config.toml
model = "image classifier"
dataset = "capsule endoscopy frames (Kvasir-Capsule)"
train_examples = 42238
image_size = 96
crop_scale_min = 1
horizontal_flip = true
translate = 0.06
color_jitter = 0.1
cutout = 0.4
targets = ["finding"]
num_classes = 11
arch = "mlp_mixer"
norm = "layernorm"
norm_position = "pre"
hidden_act = "gelu"
mlp_ratio = 4
layer_scale_init = 0.1
parallel_block = false
inner_norm = false
patch_size = [6, 6]
layers = 8
width = 192
mixing = "mixup"
label_smoothing = 0.05
loss = "cross_entropy"
init = "kaiming_normal"
residual_init = "zero_last"
optimizer = "muon"
muon_scale = "match_rms_adamw"
learning_rate = 0.0066
momentum = 0.95
nesterov = true
orthogonalizer = "polar_express"
adamw_lr_other_params = 0.00088
max_grad_norm = 3.0
ema_decay = 0.99
max_steps = 24700
batch_size = 256
epochs = 149.7
lr_schedule = "cosine"
final_lr_fraction = 0.1
warmup_steps = 1230
weight_decay = 0.03
adamw_weight_decay_other_params = 0.05
Rows from block 3 of a small image classifier, named by matrix and row number. Rows with one number belong to one neuron. Each number is 128 + 24 x the weight over its row's rms, rounded and kept within 0 to 255. All counts start at 0. Numbers have three digits each.
After each neuron's rows are labels from the 100 images, of 14848, where the neuron reaches its highest value: "strongest on" is what is common among them; "patch colour" is the nearest of a few named colours to the mean colour under the peak. Only what is clearly more common there than usual is listed. The data: capsule endoscopy frames (Kvasir-Capsule). In brackets: how many of the 100, against the usual share in percent.
# fc1: MLP up (model.blocks.3.mlp.fc1.weight, 768x192), inputs 128-191
# fc2: MLP down (model.blocks.3.mlp.fc2.weight, 192x768, transposed), outputs 128-191

fc1.275:142142168130110097149152103117131134093145111118137169148143172140115102104114137110124140148131105131166131144126108133098121156119152130145166142127154146140139116091140115105087115143129182
fc2.275:121144136147202139137130131103161143132151148132153148090145118119185132149163133107096183093135137092155131169148119107123077116118118106124126172146081149115134133080088113122132112159099133
strongest on: finding: reduced mucosal view (41 vs 6.2)
patch colour: grey (30 vs 9.4)

fc1.522:064156145133159121111128079149117102156153146091177138097101156124120105132103099147093142119094137097135135102101138142124167136158110104106133125144116114167115138142116108127118125113077128
fc2.522:120117113094144100141126173126118126076112122133103112140114154137144103115167094173078146127104146148120118123148149187167122137154121115115141118091143110134136128128155149139101127127106157
strongest on: finding: reduced mucosal view (43 vs 6.2)
patch colour: orange (63 vs 13.6)

fc1.438:144097116150098125121176151130117114147137171113164140157126102153110100119122140094143135122134127073102158138121121150145187119115069171116178134142117100170109117143156111139159136112139092
fc2.438:117148124135157156139163102099127121096095068115068137160139083135140110104113113115124123109120128089123120137126129118122119088165163114113099104163093135094133122103103120132115142117133138
strongest on: finding: ileocecal valve (43 vs 8.8); finding: reduced mucosal view (28 vs 6.2)
patch colour: orange (42 vs 13.6)

fc1.451:084101120104185144167138122108141128136183141127151102057126149134118165111083073138129107149132135132090117133126173116146136101132145152133119098114141125116105141131111158141167155120094099
fc2.451:135127148167087159161114173170107191126103135134121120151111126100124094145132157138157085093099147091155148174182097137153129139117156110141122127136058121094195161145121119138134126119133101
strongest on: finding: lymphangiectasia (27 vs 1.3); finding: pylorus (25 vs 3.4)
patch colour: pink (39 vs 0.7); grey (37 vs 9.4)

fc1.408:125091117102115136108094178131106103115137125163078156135123190105132100158136122181097137107143145176152128104166165104128118131152082135104146147140139146163141156121122106132130104120127128
fc2.408:110146117125112129147127139114104152180130129115162121119158147142113114103129149162137085175110127211090143167133092127105112106153153164126150126108116138096136112149142182143101081153153105
strongest on: finding: pylorus (25 vs 3.4)
patch colour: grey (27 vs 9.4)

fc1.524:129139141120146183107156163155141133169122130103147115125172167134123121136146143100088132113170093105123182113125113156117150134161173115085140117143130126151149153102129092118121146138147124
fc2.524:105156164107152093159144181108070120102120175115135101109072115142127148113101132148125125149106110141115133099091131114080121146125125136172135158138120119102133135127159129158095119168112140
strongest on: finding: ileocecal valve (38 vs 8.8)
patch colour: orange (53 vs 13.6)

fc1.518:142147111096144166107111060126093137111136126128155145118119166140129095148086105125099107145105121148130136142111150150105143118185132138143107101107098112177115145135117059101124135143108110
fc2.518:109118139098090146154125129106092143113109145145146147120139145147123108117151126154071107126107132123117112101097116130148154123133132182130153140125178115128071157134111157145140141138126112
strongest on: finding: pylorus (26 vs 3.4)
patch colour: grey (63 vs 9.4)

fc1.371:153111133105091111154123156122125051091115114100154143113115115122140119119122119137144151177109115149101115144154122173152123135132161167101126132153103162143109168138141122162150118118109117
fc2.371:148135123115133114141134153103126113101170112117169193196159125214131188089117091120128141150109124169150117109097101106147158117102125119140116111109119139127124083068101091102141090151120113
strongest on: finding: ulcer (32 vs 1.6)
patch colour: orange (46 vs 13.6)

fc1.305:115140129155129118148178114126079127095128133106131150138132163156081079117157139097097151133120130107153163113162139127159119124127163122147141147150143126124116126106131120142101160114103168
fc2.305:136152123126157109153103137107156148182161156110174139100114133167127137080122100138124128120151141194126116127097076101122122107135103125117127136085118115106137124068120122092158072192115122
strongest on: finding: angiectasia (31 vs 1.9); finding: reduced mucosal view (25 vs 6.2)
patch colour: orange (33 vs 13.6)

fc1.489:106132113098125136149140129145108126078094110127124121115077131113101153119128141151125136143130127119099124092083122137122128160165122179088144145104141123151135070159148125130095122112115088
fc2.489:126097102137198101129136165106146098136148141123114135157095160124159127135130114159124106104137112096108178137114152158156134098142149088138142080137102097125138122161164129106122127103112149
strongest on: finding: reduced mucosal view (42 vs 6.2)
patch colour: orange (40 vs 13.6)

fc1.392:098082102098147116128138149120122084130115106135140145140094153079147157116112140104110159150096166134163150148116152158131160101121123136085144129135146077140129127151118083117131103092114138
fc2.392:140082131129107125142114176139078112106138102142156161181188118159112154132110120125127101167125127132098119124106131100159130079114106132114139129095132101118089139148140138078097149158161108
strongest on: finding: ileocecal valve (50 vs 8.8)
patch colour: orange (64 vs 13.6)

fc1.623:065107160129133148128095139121130138164132127137117156116122148147132131111078143113120105166145125126115152083144112143132147142132173143127145087139123141116139149135149127152115134081082138
fc2.623:129145138122114109131123158116101106104112118117140140180103152116095117143153116117086147178128103142071097103089119118128120098119097124125138119133110083139142124155161152118123150129171112
strongest on: finding: ileocecal valve (57 vs 8.8)
patch colour: orange (61 vs 13.6)

fc1.767:129096078106131127134111105142151125127093151115156154161107098120126108114144094133143120133151170121108141131131144168131157079140189139101154108126140119158175113145141143163150129143159152
fc2.767:113132168137107169124123183120156125135129122099140143145142137152139148119135092122107144125149135109141148114123155106081169115140086103062123124118150163126127131116125150136123134116122138
strongest on: finding: reduced mucosal view (32 vs 6.2)
patch colour: orange (57 vs 13.6)

fc1.282:149133097119125135146124147124102113103118156158106093091128139141135136077183121127143136115194087179161141132128107117170094119097119113126144148123131133172136100107109132115134121120134114
fc2.282:091127075172151101154117135131137123116129133148106142109062098143138120137145100116117116077113142120064106106125166175113135124157136078147116098174175142138147121126164144157121143129117149
strongest on: finding: angiectasia (44 vs 1.9)
patch colour: orange (31 vs 13.6)

fc1.619:108081185118118081159140135117114111132095151098088140118145162130111079106087137126117116106092135158127134145121122147179160120112177133108133111114125125127164119106113165157117139125101142
fc2.619:126141158117143111169118091123113128095146162142180160181110182106143125104134116109136112154127148150174106134099093144104112098164121128125095152110136100116104137124153095084111093089138135
strongest on: finding: ulcer (40 vs 1.6)
patch colour: orange (56 vs 13.6)

fc1.610:085138098099131155121073166130098104091137138136124107101090163151140159130132126095127126157145122162119136097112101145151149145150070141151137156149122122112120103147157122129147151095149152
fc2.610:138148132151123096127102145125146090114126157102108146137149154122162087105093159174123127108124128083127107114150135112140115138089122096165098154140147116115130111100119093137151139167127147
strongest on: finding: ileocecal valve (27 vs 8.8)
patch colour: grey (36 vs 9.4); orange (33 vs 13.6)

fc1.123:139112120074122105141163126143167111130121134098140146106139109111120098128111111103130171102081090101104142121090105119140146114107121134093123123132109110173117153142112106165103193086116085
fc2.123:135165094136174153136098126148088141104143101144087119188128098136133105074111090147114123108103126086101119154127121162120112154152185151140121116059101115124162132104120117120112128154158110
strongest on: finding: reduced mucosal view (40 vs 6.2)
patch colour: orange (52 vs 13.6)

fc1.709:102136184125130127145116150123102147123130139132119076114105114135072087136117145111137151110096152151162090094078086110158079156154129114139154154099139180146122083121141152144136142102128126
fc2.709:118096069104102141134119086138097121164139120162172131125147144137125181122099105124110133134113130093120124144134125085161161079088142155110097118160159086126094180132143103088112127128161099
strongest on: finding: pylorus (32 vs 3.4)
patch colour: grey (43 vs 9.4)

fc1.747:105140140126115142114088136138138137110132127085105091113150130134090130121119080167196148136096123146113075072104108124137100165184143120129121105098148152173127133134108091109086108108154138
fc2.747:184084102138136133136121095123124110103130109135140139142156182155090144112129091119106111113148144126131098174127137170156110120122145142167110096133107157132103129131135111146102152110152111
strongest on: finding: lymphangiectasia (32 vs 1.3)
patch colour: yellow (27 vs 0.2)

fc1.265:159148129108138129103148140137141107151113137111130136126091180162128119086142107104121101130085127137175151126127130123104110165089144166141141137124158117114110100114114112146142106123080151
fc2.265:108132137163151115108117133095119104101156117142119189093133108125157129143123168115138133105172132152127116128141078131151140150096119108108128156121107149084114111088087139135138139204111118
strongest on: finding: ulcer (25 vs 1.6)
patch colour: grey (32 vs 9.4); orange (32 vs 13.6)

fc1.210:142128133108107114168150147053131111092150107102164137131117174109171146105135093104129135108106142139144090142130139147143135090140143140110101106109157114116116129076117100150154113144114091
fc2.210:161131116148149162073116112108096104104086100121137114151189105144125102105140149163146084133135116139131125110159135106137127145134107095108117143111114127129145130108115136079126116127141143
strongest on: finding: angiectasia (28 vs 1.9)
patch colour: orange (33 vs 13.6)

fc1.177:118168117122129133116147118126103126105159094086106170138124113098106124135110135160139162138092098139125101123103157113172142123201150114098126105118105144149140127125116105136106110100072113
fc2.177:090154100091153125135091162094120065134183138163154112140130122144127123139126094117132162111130112133136141128120138162120115097142109156118127096089121153127130159144135116110084112170123118
strongest on: finding: foreign body (29 vs 1.6); finding: reduced mucosal view (29 vs 6.2)
patch colour: orange (52 vs 13.6)

fc1.363:137135137145175115111099182121125124130118142084093131129147106125119143160142103125131124131086165161142142123118140139141151103119148110104104115097130148143150127080177132150075130138108120
fc2.363:135111085169112101139178114111151053131152160112112148141098139074118096118128141158125154127137103103151135145106097111140110098126131110134143150111125158104117169166161140143093165154169127
strongest on: finding: reduced mucosal view (49 vs 6.2)
patch colour: orange (52 vs 13.6)

fc1.606:103144073144130119159134128143103119153125144127109146134166107153082061138124158102097092160123104147128140191161114118118121124130117130153122150119086132172122084114134132124124134145116067
fc2.606:120149100096134147087144119162098113130136146126121107126115166105105169121110138152098089120116142111095145124126135117128106123159118142153121046126117125122109137142138174115164136081150075
strongest on: finding: pylorus (31 vs 3.4)
patch colour: grey (38 vs 9.4)

fc1.173:106181101065155185131120100146103124133104124127149118156126167128103126151166140148068153120139121121113094099131093189112124128138113112129120128141132133108093106104124144128135150142116124
fc2.173:095118152106114154160121118137064147138128141151124109133163146147087119142089119126153131143122129118119121123087158088128129128170086143105121081128145092121141146133108106116124148109110136
strongest on: finding: pylorus (42 vs 3.4)
patch colour: pink (45 vs 0.7); grey (40 vs 9.4)

fc1.329:111110146122125132139111153125088135144152130152100123177083188121137119101165110098158130102188105141132165111147105134121109155122100108095117143151130090117118124141143111127130113124166121
fc2.329:099111121154106145143141111099075076141185129128152137121121100123185091109166113138153127123155130147127127099086111109124131127096159077168142170094108125142132131112123123097146158165091141
strongest on: finding: angiectasia (48 vs 1.9)
patch colour: orange (42 vs 13.6)

fc1.192:165151141104131147127129089165154110097138140119141102105154117134122119123177090113143113127110135094117089087086124145156134135123146154072111119137141123158123100117103111124077111117099134
fc2.192:109135137164154088146162152126123126138157143153111151151114153145175124121112128147132158084112108120150148174114145158163108129091138135135104154132096122159140121127155127136111128139108134
strongest on: finding: foreign body (34 vs 1.6); finding: reduced mucosal view (28 vs 6.2)
patch colour: orange (48 vs 13.6)

fc1.435:135111101087165156078106145133131135133106156127112152111109141105174109175139121127131153156107134132106144168131151132107078090113114085145147149118134131115220133100151096123135111111086134
fc2.435:119174147118129103128094118137099140123138130127121109158108119154125170110127149116116152096148123110122122149099119108130146142104129147121146139148140143140255156113134102065124124121125097
strongest on: finding: ileocecal valve (35 vs 8.8)
patch colour: black (54 vs 5.4)